config.yaml
norm_position: "pre"
activation: "gelu"
head_dim: 64
drop_path: 0.15
residual_init: "zero_last"
adamw_lr_other_params: 0.0014
warmup_steps: 320
Rows from block 7 of a small multi-label image tagger, named by matrix and row number. Rows with one number belong to one neuron. Each number is 128 + 32 x the weight over its row's rms, rounded and kept within 0 to 255. All counts start at 0. Numbers have three digits each. After the name is the row's rms in percent of the matrix's.
After each neuron's rows are labels from the 100 images, of 14976, where the neuron reaches its highest value: "strongest on" is what is common among them. Only what is clearly more common there than usual is listed. The data: photos with spoken descriptions (Open Images, Localized Narratives). In brackets: how many of the 100, against the usual share in percent.
# fc1: MLP up (model.blocks.7.mlp.fc1.weight, 1280x320), inputs 36-71
# fc2: MLP down (model.blocks.7.mlp.fc2.weight, 320x1280, transposed), outputs 36-71

fc1.24 090:068135075107132133140147104149120111218117117180165063165148159033105161098157110150122116134089134162147128
fc2.24 091:152155143078087139163096178102133064081156138126116167173099093128081183101140173111136174163107176104115126
strongest on: text has "sky" (52 vs 25.1); text has "buildings" (34 vs 11.2)

fc1.285 104:111121107202165104108204155148075115166156105158146115143137101201150154176128145150153173052126152146186126
fc2.285 110:109105080074165093121068094124121085096039132124141139097117132122090132112121175164101095157080116159116101
strongest on: text has "lights" (44 vs 7.6)

fc1.345 144:126130152143162139094181089088180079072123093135139221158113063123228092147154110123126126122128103123067125
fc2.345 137:091138150103155107173131144166132084137179162155166147058108097100102146133119078116091139103094095108111125
strongest on: text has "trees" (62 vs 27.2); text has "plants" (38 vs 10.3)

fc1.628 140:087159142086123131103075079098094039126177111095180092104118110064142126105136124176119091110147166102109129
fc2.628 141:156158101137062116109100123108110158119107138096147070151087071091146138151161083100108180115157136073061142
strongest on: text has "flowers" (36 vs 3.3); text has "plants" (30 vs 10.3)

fc1.269 094:121145132058096185122104134186129111125138089087129178094106122120132112114145138138111126085116080178146098
fc2.269 102:115132152106168128171099229149092163135135162098140128072127117113152080094104059168119120095148159097187122
strongest on: text has "wall" (44 vs 20.2); text has "table" (41 vs 12.8)

fc1.369 095:099164144115124184173090114111130136149151108118133128161118125148106096131134082183054090108093064110118113
fc2.369 104:125090134108219099140143132117147097136084127102105139089131128067192158105124136070111137133134173101108133
strongest on: text has "white" (33 vs 11.8); text has "color" (33 vs 13)

fc1.107 113:141078175095096118098163143156225125094161091128087081168138068168145152069140086101164128159169106113091082
fc2.107 110:034096101066103102113105175118172204066087112107138132136122147116112108124113129127155130132143109174091123
strongest on: text has "plants" (27 vs 10.3)

fc1.359 070:083104109070078134142130154101091149083141135132114154089130152112131136121116171111130099142192144153168162
fc2.359 069:174162121147148158169098123153129129191120090072181135158127150137101149097128122131137111072221180142106097
strongest on: text has "wall" (53 vs 20.2); text has "standing" (48 vs 23.6); text has "lights" (47 vs 7.6); text has "people" (45 vs 21.1)

fc1.582 112:192112157116128158172175174126164088124141086145167160103105141148149116144144139143133180055216086160116073
fc2.582 113:140154048141119141080124094137078140179149150132150071095162109106152122167147136158063102111186110059132108
strongest on: text has "building" (31 vs 8.4); text has "road" (25 vs 8)

fc1.279 140:169164191103154145126119161144187055083215106135143149124166079132153124133118187139158105114140132134101079
fc2.279 127:068118105130166156152177054046130118170184130110076113117219086127107080165111195193065137092162129131110196
strongest on: text has "grass" (38 vs 10.1); text has "plants" (27 vs 10.3)

fc1.406 121:122184105104127137144108129141128164114121145111147105089133103132120138086099164154166121136090138059165115
fc2.406 130:171182111134135152132108133154121127119185208106131071156155171138209153130083099132170174112116096149097092
strongest on: text has "standing" (49 vs 23.6); text has "people" (45 vs 21.1); text has "sitting" (41 vs 14.7); text has "table" (31 vs 12.8)

fc1.383 112:108105134048165145132141127121132164130068078168147136159144110138145113126142111198064146098181126155159083
fc2.383 117:140133118105089086112127139186118134158144108095181138126072120109212124136122062109127207108164095121080146
strongest on: text has "building" (31 vs 8.4)

fc1.452 106:131129149105130117113144160184131110172127051116198178109133142169124166138141158169129174104113188110151142
fc2.452 116:160138127086130115246070174122135191077114179109135081094136151101118154144083144154077094103163089124100169
strongest on: text has "people" (62 vs 21.1); text has "wall" (56 vs 20.2); text has "sitting" (48 vs 14.7); text has "table" (42 vs 12.8)

fc1.655 086:171132147109104109147165155065103156100123093073161164126100122156145124142069122111092139142141110143118068
fc2.655 082:146106169143119137143135122185157153235136200110123122108105109149107155168076157101145119131157141110128119
strongest on: text has "table" (42 vs 12.8); text has "sitting" (42 vs 14.7); text has "wall" (42 vs 20.2)

fc1.198 106:135111187123092148134080140185149159126093067160154104169120085143129112116112120152112078115094111123183131
fc2.198 113:122124146085161148129209155128119065153171103135140169151110111147129130119162129107112125180117166144129129
strongest on: text has "standing" (50 vs 23.6); text has "holding" (40 vs 16.1); text has "man" (30 vs 12.2); text has "wearing" (29 vs 12.2)

fc1.649 088:158162154092126176158146122127139169182142172178131148186076132125082071129099109102122086161112174124135142
fc2.649 090:138137155085131171046095095042087070106167110127113109088147118099135135153166066098145160149108057150168144
strongest on: text has "standing" (49 vs 23.6); text has "wearing" (29 vs 12.2)

fc1.571 102:152178121160097128124095105081119081131103162180157117119124097074086165147119077139062084099128109079172145
fc2.571 094:132144134203139152104093178129151157148085090131177125079133079131141162158137110149078091173155128137132138
strongest on: text has "man" (34 vs 12.2); text has "playing" (33 vs 3.2); text has "guitar" (29 vs 2.4); text has "musical" (25 vs 1.7)

fc1.392 123:072104149137144094167177133134125159047161138144061149187134125099111151182130129159096151094132107133120147
fc2.392 116:145123082165146097123174169125088135178151122103125155147168136134105124118152193163094096054112182137117122
strongest on: text has "trees" (76 vs 27.2); text has "sky" (74 vs 25.1); text has "plants" (29 vs 10.3); text has "water" (25 vs 8)

fc1.685 095:094194111148160161054114098126122145163165178135114125099110115119158111123150190172126114157084178142182127
fc2.685 093:175144123111177078085105151129143180168115079158167124111171108177127100158085120145142231115089083151086165
strongest on: text has "food" (29 vs 3)

fc1.534 099:145148089101114170079101146103109087078108149148083159067111111148143141188169105100064114124100160162131138
fc2.534 103:122207129131167187161127141090100123091187088142192098143155203109071142142148154150169120115123143139113120
strongest on: text has "lights" (31 vs 7.6); text has "playing" (27 vs 3.2)

fc1.491 097:101166206136064150070124109133177165120188163113142149186131153116172164172198132118114130086130126135103143
fc2.491 100:147145146107103151111130143182077152146095115142187151128124125081100084124094157136130115149149161076176135
strongest on: text has "trees" (72 vs 27.2); text has "sky" (54 vs 25.1); text has "road" (44 vs 8); text has "buildings" (30 vs 11.2)

fc1.335 069:091102216100103135137112096144156186161095105146090146129171157131149096156141143136129108149160136138109165
fc2.335 073:094176089098089113130124136115109104173099085126070137111086111123074112174115196108150144115123138176181111
strongest on: text has "wearing" (40 vs 12.2); text has "man" (35 vs 12.2); text has "woman" (27 vs 9.2)

fc1.53 100:143145117169164174173105063151075127103163150143111120114127143116130146106130144053164142163140059133146186
fc2.53 107:113162121179081145096124130149162157131121178137142086101141169146086117121100148106119139181124149143122214
strongest on: text has "food" (39 vs 3); text has "plate" (34 vs 2.2); text has "white" (32 vs 11.8); text has "color" (30 vs 13)

fc1.625 106:102173136192156116140183161157148117154133099107144081127111138091168151106158151122119158124125134152082112
fc2.625 107:132075136154153166138124085170144116149105143144167203125157084145160138156094110135155157080083120088147121
strongest on: text has "text" (39 vs 6.6)

fc1.283 123:196096110125147078081091069135145160182114163207154099130110143101165133167103142162078122148158139164154061
fc2.283 119:115142117078081197132191116088067122122137166110083139111098154133111089095196151097203118137159128146135123
strongest on: text has "water" (28 vs 8)

fc1.221 115:106176147111165149110099110134164126130201152123137117161075119146160148095152169123102097074130131076159140
fc2.221 106:128161150148104155170175073117109115161113128181145122104142134125109122181042105111132199137111093144059151
strongest on: text has "water" (25 vs 8)

fc1.677 076:156143157123144152174074107113122098159087125104180130144141073131085126153092117093073108119148131116136110
fc2.677 075:133088105132097156170164144157136106112109147113123142075108168125156173070166173127121165195121039107100176
strongest on: text has "water" (55 vs 8); text has "sky" (52 vs 25.1)

fc1.151 121:146148085116093136105144132100120205117073109125127142134117141173156072097176106142122139204147136159160100
fc2.151 119:150155102179111151136142149093139143146160113146132122152158076147076153108111127114182083111127111070107122
strongest on: text has "standing" (53 vs 23.6); text has "table" (50 vs 12.8); text has "sitting" (47 vs 14.7); text has "people" (46 vs 21.1)

fc1.602 123:183087141117180092178118134100119075215115131126106135152112110109124124129191157141134098110143152128174152
fc2.602 116:100148128111094138120138145085097145110152132097185162122145094166154154092114172139103137149119100105128140
strongest on: text has "wearing" (33 vs 12.2); text has "black" (26 vs 9.8)

fc1.729 104:153102151145205154102163168080143132121207121087096133069115186117121200088075098129089122141152114134088128
fc2.729 105:099128128083166141139009145126171112155169098154123116109105120114087065090135154066150136038090151099139118
strongest on: text has "holding" (35 vs 16.1); text has "woman" (28 vs 9.2)

fc1.470 075:141139143161115180148181114072107119162130126121116143200090089154179117147113116123087153166091152159138175
fc2.470 081:139066136133160161096131162141157131068157136102105059128115120111111113108146194159146128113151129104116095
strongest on: text has "woman" (25 vs 9.2)

fc1.83 061:182154090141117138098126095104226128139115166145113111135137130165094151118080084162148122097110118116144117
fc2.83 059:142148116098108106117151146118112088103079142128069139146133114135184128082099128161114111161158148173138050
strongest on: text has "road" (27 vs 8)

fc1.217 108:111136138106095155143057074151127080165141112159205146115175116149153157106093133124125113068129098116126147
fc2.217 112:123162161153095081170152141143193113107148097103068146119137158151182177089151073149142120087147183141107132
strongest on: text has "black" (27 vs 9.8)

fc1.145 099:160142143128099096102112115067145106162140101138155130106148132197111143098100109108100141143116104117155104
fc2.145 096:102136168116045118086164151104099163153146158152077131128140161086101118107134108140136112145143174057169116
strongest on: text has "water" (26 vs 8)

fc1.511 103:179189136133148147165153127138182059094030100085137119112122191095120188148157146128137083111139152115212121
fc2.511 107:137102106127082196169153135137167097127131200139169110153138126149141072126151121122100115183077153088115152
strongest on: text has "sitting" (39 vs 14.7); text has "table" (38 vs 12.8)

fc1.84 108:102140091111111122061140109156204143175145154135108120097059133119199135062199125169088149133137121112103118
fc2.84 103:096132138129097131082127091156121102139110166111155108127203114143153069147117145110095114123145142129096069
strongest on: text has "holding" (38 vs 16.1); text has "table" (35 vs 12.8)

fc1.646 077:143102154117089078148125096112102125104121170127134144124142121164149096182040175163130126107160047215180107
fc2.646 073:108095119158110124149167114169113143113193122104109191123140134070125077121114120127141092152097160115137138
strongest on: text has "wall" (59 vs 20.2); text has "sitting" (58 vs 14.7); text has "table" (49 vs 12.8); text has "chair" (26 vs 4.9)

fc1.733 099:180158158128171148077192101096171074128226111138133174147150095138125094103112117122049116135135176117125122
fc2.733 094:120145123157157120146096162064071131123111117063109133125125115110125154169088147137093181128138099128102065
strongest on: text has "plants" (27 vs 10.3)

fc1.617 106:108203141129100106108141158133159109140118144151172141143111113090145165142109160162084188113112100147121129
fc2.617 107:174196178122084135123094107160127117099064098137167148133158128147117152163113150127141165126099102127083191
strongest on: text has "road" (38 vs 8)

fc1.304 095:162121129168126108087123170099143154111167184153084169152095088128215110082158124138143144082206117150137136
fc2.304 095:107133134119065153158207095113113100106121089146092124087132152121118181128125081080146117225112091129112111
strongest on: text has "white" (31 vs 11.8)

fc1.296 091:122108161168071135196122160101137190145130110156161134110107146144078065184078132117159100142133126218183123
fc2.296 090:174081112176175104068131092153096113153129113108129139118139152083123107122157117060147083175104138133077138
strongest on: text has "wall" (41 vs 20.2); text has "table" (40 vs 12.8); text has "sitting" (35 vs 14.7)

fc1.167 081:104121153158082083106178167119131131073097158046083100126148109114097119164149111088114111112193165123135149
fc2.167 084:123166148140174200086188115177174083096110114107179151147137182154120145138087129187191155165096114156113095
strongest on: text has "sitting" (37 vs 14.7); text has "table" (34 vs 12.8)

fc1.759 100:123143205130104149108065157087143068134106120136112166122170174127083177127188152126159130152093124125135155
fc2.759 097:131142158170152124116115145118150157083101121064120185088080158103154153100222094138148146127067158089178152
strongest on: text has "buildings" (31 vs 11.2); text has "snow" (29 vs 1.1); text has "black" (25 vs 9.8)

fc1.584 106:107152197096101143104111090118126179162121104109093147159133224212103116106094186187143142127112046142160196
fc2.584 118:059083134132158100130180129166143216115041107139172188118136110104164158097191180121108138122110128121138174
strongest on: text has "wall" (41 vs 20.2)

fc1.496 112:116074141130133151116154171131143128073102155131181178125108142163086114107097123104149136055194165082159086
fc2.496 122:170150070156108083159123090139123109084177143098134088101178193120143112145110118155075119065109113127170099
strongest on: text has "sitting" (33 vs 14.7)

fc1.658 124:099145108111086187126059168105165174064088142153113162109121135129111123060102130107111139099143128097099118
fc2.658 120:157144072109145126102126065119188134091053164120127134090166120141172103138130087149179094164154137097166083
strongest on: text has "trees" (57 vs 27.2); text has "buildings" (55 vs 11.2); text has "sky" (55 vs 25.1); text has "road" (54 vs 8)

fc1.144 090:127107118180158115100155115081174131111090097118162144171089137035120099100120186119118118089129117124091135
fc2.144 091:114130093082118067070095123121119172111165171116090087115121066150109129108158134082149144138109096146133071
strongest on: text has "buildings" (36 vs 11.2); text has "lights" (28 vs 7.6)

fc1.598 106:153184195169163153125152106106173103120118162116123141155080082062093126110118125071119156174155082179141148
fc2.598 111:154145146119110109128104153117142104083146119098117163186147109138112133157142138077131113084177080177158139
strongest on: text has "plants" (38 vs 10.3); text has "flowers" (28 vs 3.3)

fc1.52 116:077086107120200094146148190142130141116160083175114201172082153142102097098093093108144083158125165112195145
fc2.52 112:111112123081100101127141111045151182063084122165070113143149179117164129164149098163104161123097138117132065
strongest on: text has "smiling" (26 vs 4); text has "woman" (26 vs 9.2)

fc1.368 117:108110169127144180120134116088091120073119131152154116139073124085149103096177114163095103088138144076137093
fc2.368 110:122177115121167147121135101040113152135121176166099224088121115210149109177127136138086087113081107072142106
strongest on: text has "trees" (90 vs 27.2); text has "sky" (53 vs 25.1); text has "plants" (46 vs 10.3); text has "grass" (40 vs 10.1)

fc1.640 095:157140083099156136108090093130130133060139168116136118127126154113069174178140105143137181131093113105098141
fc2.640 098:126120151119137138155081086087134175136130073099163155065127139114109152079091086120137093162090139111142110
strongest on: text has "holding" (37 vs 16.1)

fc1.544 116:136132140150135156047129159150157139141081135140142175140130102143133180101126100112121076163052130112176069
fc2.544 113:138145135128126146122090094122083120163148073122209129130145155208138092135111095140085081145104127132135158
strongest on: text has "man" (31 vs 12.2)

fc1.553 093:155104125100122110151132099130191140123133118162137157119128107162117160146137186142143160168157070122148117
fc2.553 098:117073141101151107117104157122108090115056161074152084184107102086126100106155078160046105151170140155112160
strongest on: text has "standing" (55 vs 23.6); text has "holding" (36 vs 16.1)

fc1.136 068:163150043101191105120131178091145140131162105121121168134145108123123153096078095154097125132172135115175118
fc2.136 061:084159132151147133127099076140113158121135144134126106111150151125097142129153122144154169191151144172164180
strongest on: text has "lights" (40 vs 7.6); text has "playing" (30 vs 3.2); text has "dark" (28 vs 2.1)

fc1.298 127:127122153139174172167162147144159093145139111165165062118061087167142167111155143145141095106196083098135104
fc2.298 115:197115171079157163153148158134138127142093131153183154133094129120156142130115128109085181093141127127147136
strongest on: text has "text" (44 vs 6.6)

fc1.261 074:170194129068128146134104123081124148109197038144112118133109113109140210145151209097165123084128116138148104
fc2.261 076:135101113153186105155060168128043134140119150175150165104134087133047137112120106141104127108116064083128150
strongest on: text has "lights" (44 vs 7.6); text has "buildings" (31 vs 11.2)

fc1.705 089:155160127116095099144144184093116092204131121138153136185122132106095194099144134125122171110100093114113128
fc2.705 094:191151102136085134084144123163165071131039150089089130131133177152121123092081174128109197153119123121161116
strongest on: text has "text" (40 vs 6.6)

fc1.184 093:191132140141128135099145157086169167123185100058108086135116159106102149108099159134115135105151169166120155
fc2.184 088:133151094148138102146138090120172168100149108185125117066052140142079128103136103103115133146193130120140136
strongest on: text has "people" (45 vs 21.1)

fc1.367 097:119099124152122191137140130121187102134151144116158119101118097159094112093133066167120076152162063130149192
fc2.367 094:179069133101155125119078131121147159117123118115085179163145107107137164158169182103170120104159105156107165
strongest on: text has "plants" (39 vs 10.3); text has "flowers" (29 vs 3.3)

fc1.498 119:108174147133167118129141134106102086116126097093093142104119119209165148129135090055166079098140113175148143
fc2.498 119:110149165110100156126093026112173156099124149139191166112092124084148142191154082134152128137135203114136119
strongest on: text has "playing" (30 vs 3.2); text has "guitar" (25 vs 2.4)

fc1.354 083:112108093071110146118201161143111138112133078157096126113125102126104157152161123140119109145107071080153139
fc2.354 084:168136131186080162109080090107133151137079167081170131097132167139123121101075138126119097151151118095153174
strongest on: text has "grass" (28 vs 10.1)

fc1.539 102:105121200094126133154108086133123143148180192139144084125139144171147130117165137085105134176147144160073146
fc2.539 094:107173068190129052142076133118099125009178144134127138097144160133057098081136091115143126119135107085086119
strongest on: text has "wearing" (31 vs 12.2)

fc1.130 055:104172166175172112122074116193083114173146180126104121152104107149134132104082086123100130077118093121141165
fc2.130 055:156117081143127177118117119108133215134111148175192092105163181126111134092084116119142102187149154203123198
strongest on: text has "food" (53 vs 3); text has "plate" (43 vs 2.2)

fc1.291 092:133133127099136163113132127128051115134133139130112131097117115098159129171172099090162189128166123121123104
fc2.291 096:138172107195174144105174177077148124058169131145117100132147147127132201119127082107202171129156154088119127
strongest on: text has "white" (41 vs 11.8); text has "black" (35 vs 9.8)

fc1.362 056:103121146109142105176150126117129178114135082110182149091126130172126158149125144173147120098082121157177051
fc2.362 058:148103120082133077089119119117111150103119121125117210140127158139134094121098169167120078135161195131206116
strongest on: text has "buildings" (32 vs 11.2); text has "lights" (30 vs 7.6)

fc1.113 135:158118177117140092071120100107170101120145141144066134158179191138096149158174075171116126089128139100126142
fc2.113 133:119109147140103116151155191148119140114088147045160115082111095179109154138112148132164106132141135103141172
strongest on: text has "food" (26 vs 3)

fc1.190 070:111167167099111139192110135096115191141140169152145141144062105130151127121144138061126134132060138106134117
fc2.190 068:193133137174124071156142134089134082119164174089097117111105129149130149076073133162175114152122092103112086
strongest on: text has "white" (29 vs 11.8); text has "black" (27 vs 9.8)

fc1.414 131:119117134144176145127169058161124117099132116130132121069081105094132123112113150140157103088089145144127111
fc2.414 131:115125174092111199130112150126092185137138114124141112054090133102129130175113122074141153130127096134157142
strongest on: text has "wall" (63 vs 20.2); text has "people" (60 vs 21.1); text has "sitting" (57 vs 14.7); text has "standing" (52 vs 23.6)

fc1.7 116:104127172154112201158135185131114135144071117153204074135119167111118122122151088137083155104122133137134116
fc2.7 108:155184081099098132140060150182141150152142150149049160113118077151089154113104112108166139081072094144068160
strongest on: text has "playing" (25 vs 3.2); text has "lights" (25 vs 7.6)

fc1.282 144:090120161074138114131131120095136145135172160114145077096154103166159105122126143141196100139161146153152141
fc2.282 144:118148151101123151105108098100143147203153109141109125145124137127109133115101167103141150152132133128182114
strongest on: text has "trees" (66 vs 27.2); text has "sky" (57 vs 25.1); text has "buildings" (46 vs 11.2); text has "water" (36 vs 8)

fc1.288 103:116178142134147177136110083046158120095171152160145137120173117181107122113181108117033185159121133173129138
fc2.288 101:114123115139151156118149159142065148104142144066107127141187143169126117120139145196143072094159147156148135
strongest on: text has "plants" (26 vs 10.3)

fc1.515 099:112128212135137102131087153135173106127109102158084107086151123122094132126171101118092120107186141114123132
fc2.515 095:145143108115161125164108183111083081136120107106158143112131134098136173134169105069161164166095130127167199
strongest on: text has "food" (25 vs 3)

fc1.755 126:112105160125184124214183119107161123141115137084192121125082106167112192102095087116087132093125113153163172
fc2.755 125:165121096111175090149090081135094113116140174122178110087168114104197135141106085128102092102178064088108183
strongest on: text has "water" (27 vs 8)

fc1.404 074:103112169080154113124157165119131138119133149184103110111118115148044171110131117158143131128136133095086040
fc2.404 078:133141114145125128132103114174105082175160171096135177119091149087090052141139132212158112180184081180140157
strongest on: text has "sitting" (34 vs 14.7); text has "table" (32 vs 12.8)

fc1.89 095:169108128149112181134118130084168151103204107117150076214167097181118112097130064049113042176169116111177105
fc2.89 095:167074086126112124075140121189096131128120176075150163109146100177127107156118136113196129143132128166170108
strongest on: text has "plants" (27 vs 10.3)

fc1.653 073:084121103102161109110130144119133083127160120054088187107080118143097197204139037109098110102130092127091147
fc2.653 078:085092166117107123107075131105161097115125103115131119192163155137171186112146153107208122097112095094125155
strongest on: text has "standing" (61 vs 23.6); text has "people" (52 vs 21.1); text has "holding" (35 vs 16.1); text has "persons" (29 vs 9.5)

fc1.330 087:062116126163121139123122179127168068103114112107165153172087166133083106108156148132095125157137098199180190
fc2.330 086:174122105116153119108144126122121209108105115117118130098176139096138079141153134100052113098148111121172152
strongest on: text has "building" (26 vs 8.4)

fc1.679 105:103184147162113157122097156156118130193088085068106147126131091170089119029134096083070153179143136201147135
fc2.679 107:110153084200109096146110120139096123200158124126186112115191136114092140130102147128092151109133111085097161
strongest on: text has "food" (68 vs 3); text has "plate" (58 vs 2.2); text has "table" (39 vs 12.8)

fc1.62 082:148102141113124076162091094111145112118080084150081132137148130131152150126181113157160146120111151141136074
fc2.62 079:125102090166135128128138153127175163176203153134115218112118141203061111178098113122112107109129063136068102
strongest on: text has "wearing" (31 vs 12.2)

fc1.717 112:124100116192174136097117152164158097103059116159112184118126129074165115152153103110099045127105145142154104
fc2.717 110:150178117113095107125128136081148141130171156143106082142177140093177191161105066146142172143165175128083127
strongest on: text has "lights" (25 vs 7.6)

fc1.454 112:129139114149150164075169154149168102110170084148108104116056136114130116147137184174096062152115128147098195
fc2.454 107:176114161169141136066147091166091087097105147132155109139103135141119120142077136125171154139130142134138137
strongest on: text has "wearing" (33 vs 12.2)

fc1.311 081:117115125068122081082160157165145081165091137061097162140144082139166168047074093095180175144106131138118109
fc2.311 079:087127126117086168114109123124123107072156205121146063117103150120129068123097104108144142113161155079155115
strongest on: text has "standing" (55 vs 23.6); text has "people" (52 vs 21.1)

fc1.115 101:123173136160077109137098080144150097113104116136143090136093091085118088111080062071098124129104116135153162
fc2.115 107:133138138115118127094105093140155124146111119140165168112146100142081176175090120071140028181159092113152124
strongest on: text has "lights" (30 vs 7.6); text has "guitar" (28 vs 2.4); text has "playing" (26 vs 3.2)

fc1.421 084:144162120095127079093149149091141101121110128107165119113136097117085137162077091115175054074130105125150141
fc2.421 087:135178152150120100136089119143151164091120105157090171123123106096133105116118138124085121163084116150127123
strongest on: text has "playing" (30 vs 3.2); text has "lights" (28 vs 7.6); text has "guitar" (27 vs 2.4)

fc1.305 073:098151112136137179136123164115117087136122148081134119113124141147066176071131133072117126045076106134121151
fc2.305 072:129132113095139131079116215129088148098106178196149133112135223166179101171155092110135108090181144080115074
strongest on: text has "man" (34 vs 12.2); text has "screen" (31 vs 2.2)

fc1.137 061:126122141177163153135087142169144094098115103132120143105129111149102117120108176111148143087037135147160126
fc2.137 064:113158135167136150106102111145133164124123139142135150110149128154148127149170117188091137195161137123125121
strongest on: text has "table" (35 vs 12.8)

fc1.577 102:143080120132151156094063194124172129152073134120107138194136193094145130065121082163099128134140150103103100
fc2.577 111:121132116097073083136158080135132065165184077097091129178160128149186151175141096154113107108155146126080131
strongest on: text has "sitting" (36 vs 14.7); text has "holding" (36 vs 16.1); text has "woman" (30 vs 9.2); text has "table" (30 vs 12.8)

fc1.230 074:118150151156105122130109089149093100146140171158181056125130085144145161139125119172148148149105077135103093
fc2.230 076:105129082100137068106100170118213082146096144111124095121179100125145128128106105118214143117120161125127172
strongest on: text has "wearing" (30 vs 12.2)

fc1.204 098:112161167111114125132108143180152121140118121158049137140117146137123156144098148122077121066122098093118113
fc2.204 097:201111143132144102148117084184114123070159064163148096092077146132120123119068130129080112115114122083109117
strongest on: text has "woman" (25 vs 9.2)

fc1.72 087:117115135106168112131169117102117154148138087139135178182102144062178161192143116160154167094137170147153135
fc2.72 089:160103140116158137128117098165152176171116181110106097115160153136174101142088090118202117037140102120175174
strongest on: text has "sitting" (34 vs 14.7); text has "table" (32 vs 12.8); text has "chairs" (27 vs 6.2)

fc1.103 128:097072153140131122067127134106141102139160112123126140113127137198124133092090085093081165104136166104122134
fc2.103 134:145108167123168142156113175154155154186131105128130127148134114103103129134128135169105139124115147091118120
strongest on: text has "man" (31 vs 12.2); text has "wearing" (30 vs 12.2)

fc1.494 104:163121166129128112094147208076193186112082076121172147116128139143100185115126173144087092157114140122142143
fc2.494 110:169107135127097145172048156096067143126170130133180149128089107102059150159135119116087105080125131080115119
strongest on: text has "buildings" (42 vs 11.2)

fc1.211 057:104102189115144152157117163163099091085128138078197085106082137109129116144127160131111126148180085143104147
fc2.211 059:058134107130118205130213065112101111137107121162108143196143092168116116160179147121125136111146141144162114
strongest on: text has "people" (48 vs 21.1)

fc1.182 137:078118165137122164174112175201174116093098113137191138131146120077088185099173146167112119155101160189117170
fc2.182 142:137160136140137079154118062138130143122125120123144129163119142080151101098189124160135163117124139171103123
strongest on: text has "wall" (47 vs 20.2); text has "table" (33 vs 12.8)

fc1.743 092:168155169121141172114100073151143192140171157174128113100127131145096056161094158120147087117144152143103093
fc2.743 093:121109140135134113167166088106118127101111122172085135158145090178167156113104131147079109131148198153125118
strongest on: text has "grass" (42 vs 10.1); text has "ground" (27 vs 7.5)

fc1.374 128:091152121088125105124142127145031181144138112123165100122131162113124123116119167146107111121140130134119089
fc2.374 133:134133117155133125119046110063187144137112132144145112107129186117083126135165185139125119163118114126141108
strongest on: text has "people" (55 vs 21.1); text has "standing" (51 vs 23.6)

fc1.568 132:112189155163160096113140088148117062119103171139131143160120100177079170128087113163157126134085130136232079
fc2.568 135:106162117104185148099104105175161177150128089127157128108115164110125158161123146126147108181168174145180152
strongest on: text has "playing" (46 vs 3.2); text has "lights" (39 vs 7.6); text has "musical" (36 vs 1.7); text has "man" (29 vs 12.2)

fc1.120 102:082161147145131098095151162092154141132152198159112144117135161153183124097137165063156073140157089088101166
fc2.120 105:135188136113159130098112116098082090114145107159150109137154119118151138123096154188194163051161108142138102
strongest on: text has "lights" (25 vs 7.6)

fc1.135 097:067113101171099190091161135169166111103154144114170112109128180153115101067112158109065176102144149132110129
fc2.135 097:128131125154108149147158107115148156102138124161082063153110113108128109085189111139129129086150156123159220
strongest on: text has "grass" (33 vs 10.1)

fc1.14 088:117141116098158171120145131147114118160125169164088145117134157150151142106148116064128119115089132099134135
fc2.14 086:078127189094028092139118102131119151096114090109111137185144063134199142080142144159086116068150206135148141
strongest on: text has "people" (52 vs 21.1); text has "standing" (48 vs 23.6); text has "wall" (41 vs 20.2); text has "sitting" (34 vs 14.7)

fc1.747 079:151166154104098118172117222116192107170125110115097116152180125115145097139169116140095140188119103113168066
fc2.747 084:101146141142159128164171144113151130090127131105090157105177161123106121139166152184161145137139171073038196
strongest on: text has "sitting" (49 vs 14.7); text has "table" (36 vs 12.8); text has "chairs" (27 vs 6.2)

fc1.210 099:167098170089141152114106086062183132093131104093083118143103154079169133093101157099121128135069080137084163
fc2.210 103:157172109128126167094149175136077088158145178138201164105171108122122116058137106084110094172087162098157116
strongest on: text has "building" (29 vs 8.4); text has "buildings" (29 vs 11.2); text has "windows" (25 vs 4.4)

fc1.301 109:162083178106092115121120153152093116076144108128154136126154154042034127131102099095116167189075175141107131
fc2.301 106:118157078148149131177175119097126124073094077147124191149148116093180084179067130147112147106116117115133133
strongest on: text has "white" (44 vs 11.8); text has "black" (37 vs 9.8); text has "sitting" (33 vs 14.7)

fc1.308 116:070130081123115123146179139088123152128079128157127122118088113072159091128126113104110126099115053141149165
fc2.308 113:169132119105120091074100034205151150096108070138089140083121138130135153134147198168123086136095087155111155
strongest on: text has "buildings" (27 vs 11.2)

fc1.255 130:130138123160155146154106068116135072082127113113138159184137114082079182178112075146139134091146131165163167
fc2.255 128:138145159090086096107076103186145126148154113108177132159135148122099191161140088118103077194163099147103114
strongest on: text has "flowers" (44 vs 3.3); text has "plants" (31 vs 10.3)

fc1.757 117:103172117083129177072137172127091126112172073075144107143160133149100104137170146108078131133128141086130084
fc2.757 114:117193122132153111191088141140159136182164108120165151121147134170124104175142170130138079164074128134158131
strongest on: text has "black" (25 vs 9.8)

fc1.349 085:164109098076152119140191099130157112124126175181172135179058068086124108200154192117148153097126098143172113
fc2.349 092:161097113160105108095080157184109162126130129165131116086103123151147158098164157117143167197138099184119129
strongest on: text has "buildings" (31 vs 11.2); text has "lights" (29 vs 7.6)

fc1.726 106:139132153169138121165113114145109079167062151109164112108116156125152157131145120169174157142153117143103054
fc2.726 116:105128171173159217133170131080101085076034202092054164113173118135109183181093121111089099127101112117120143
strongest on: text has "sky" (74 vs 25.1); text has "trees" (61 vs 27.2); text has "water" (44 vs 8)

fc1.593 115:129139147156161230124154176051186160101163128168135125112137116079150129148181101158111161121095138096143082
fc2.593 119:149145145114156136127136129102155102132144199053147133114151104159171084106129066127114149075107104135132129
strongest on: text has "black" (49 vs 9.8); text has "white" (49 vs 11.8)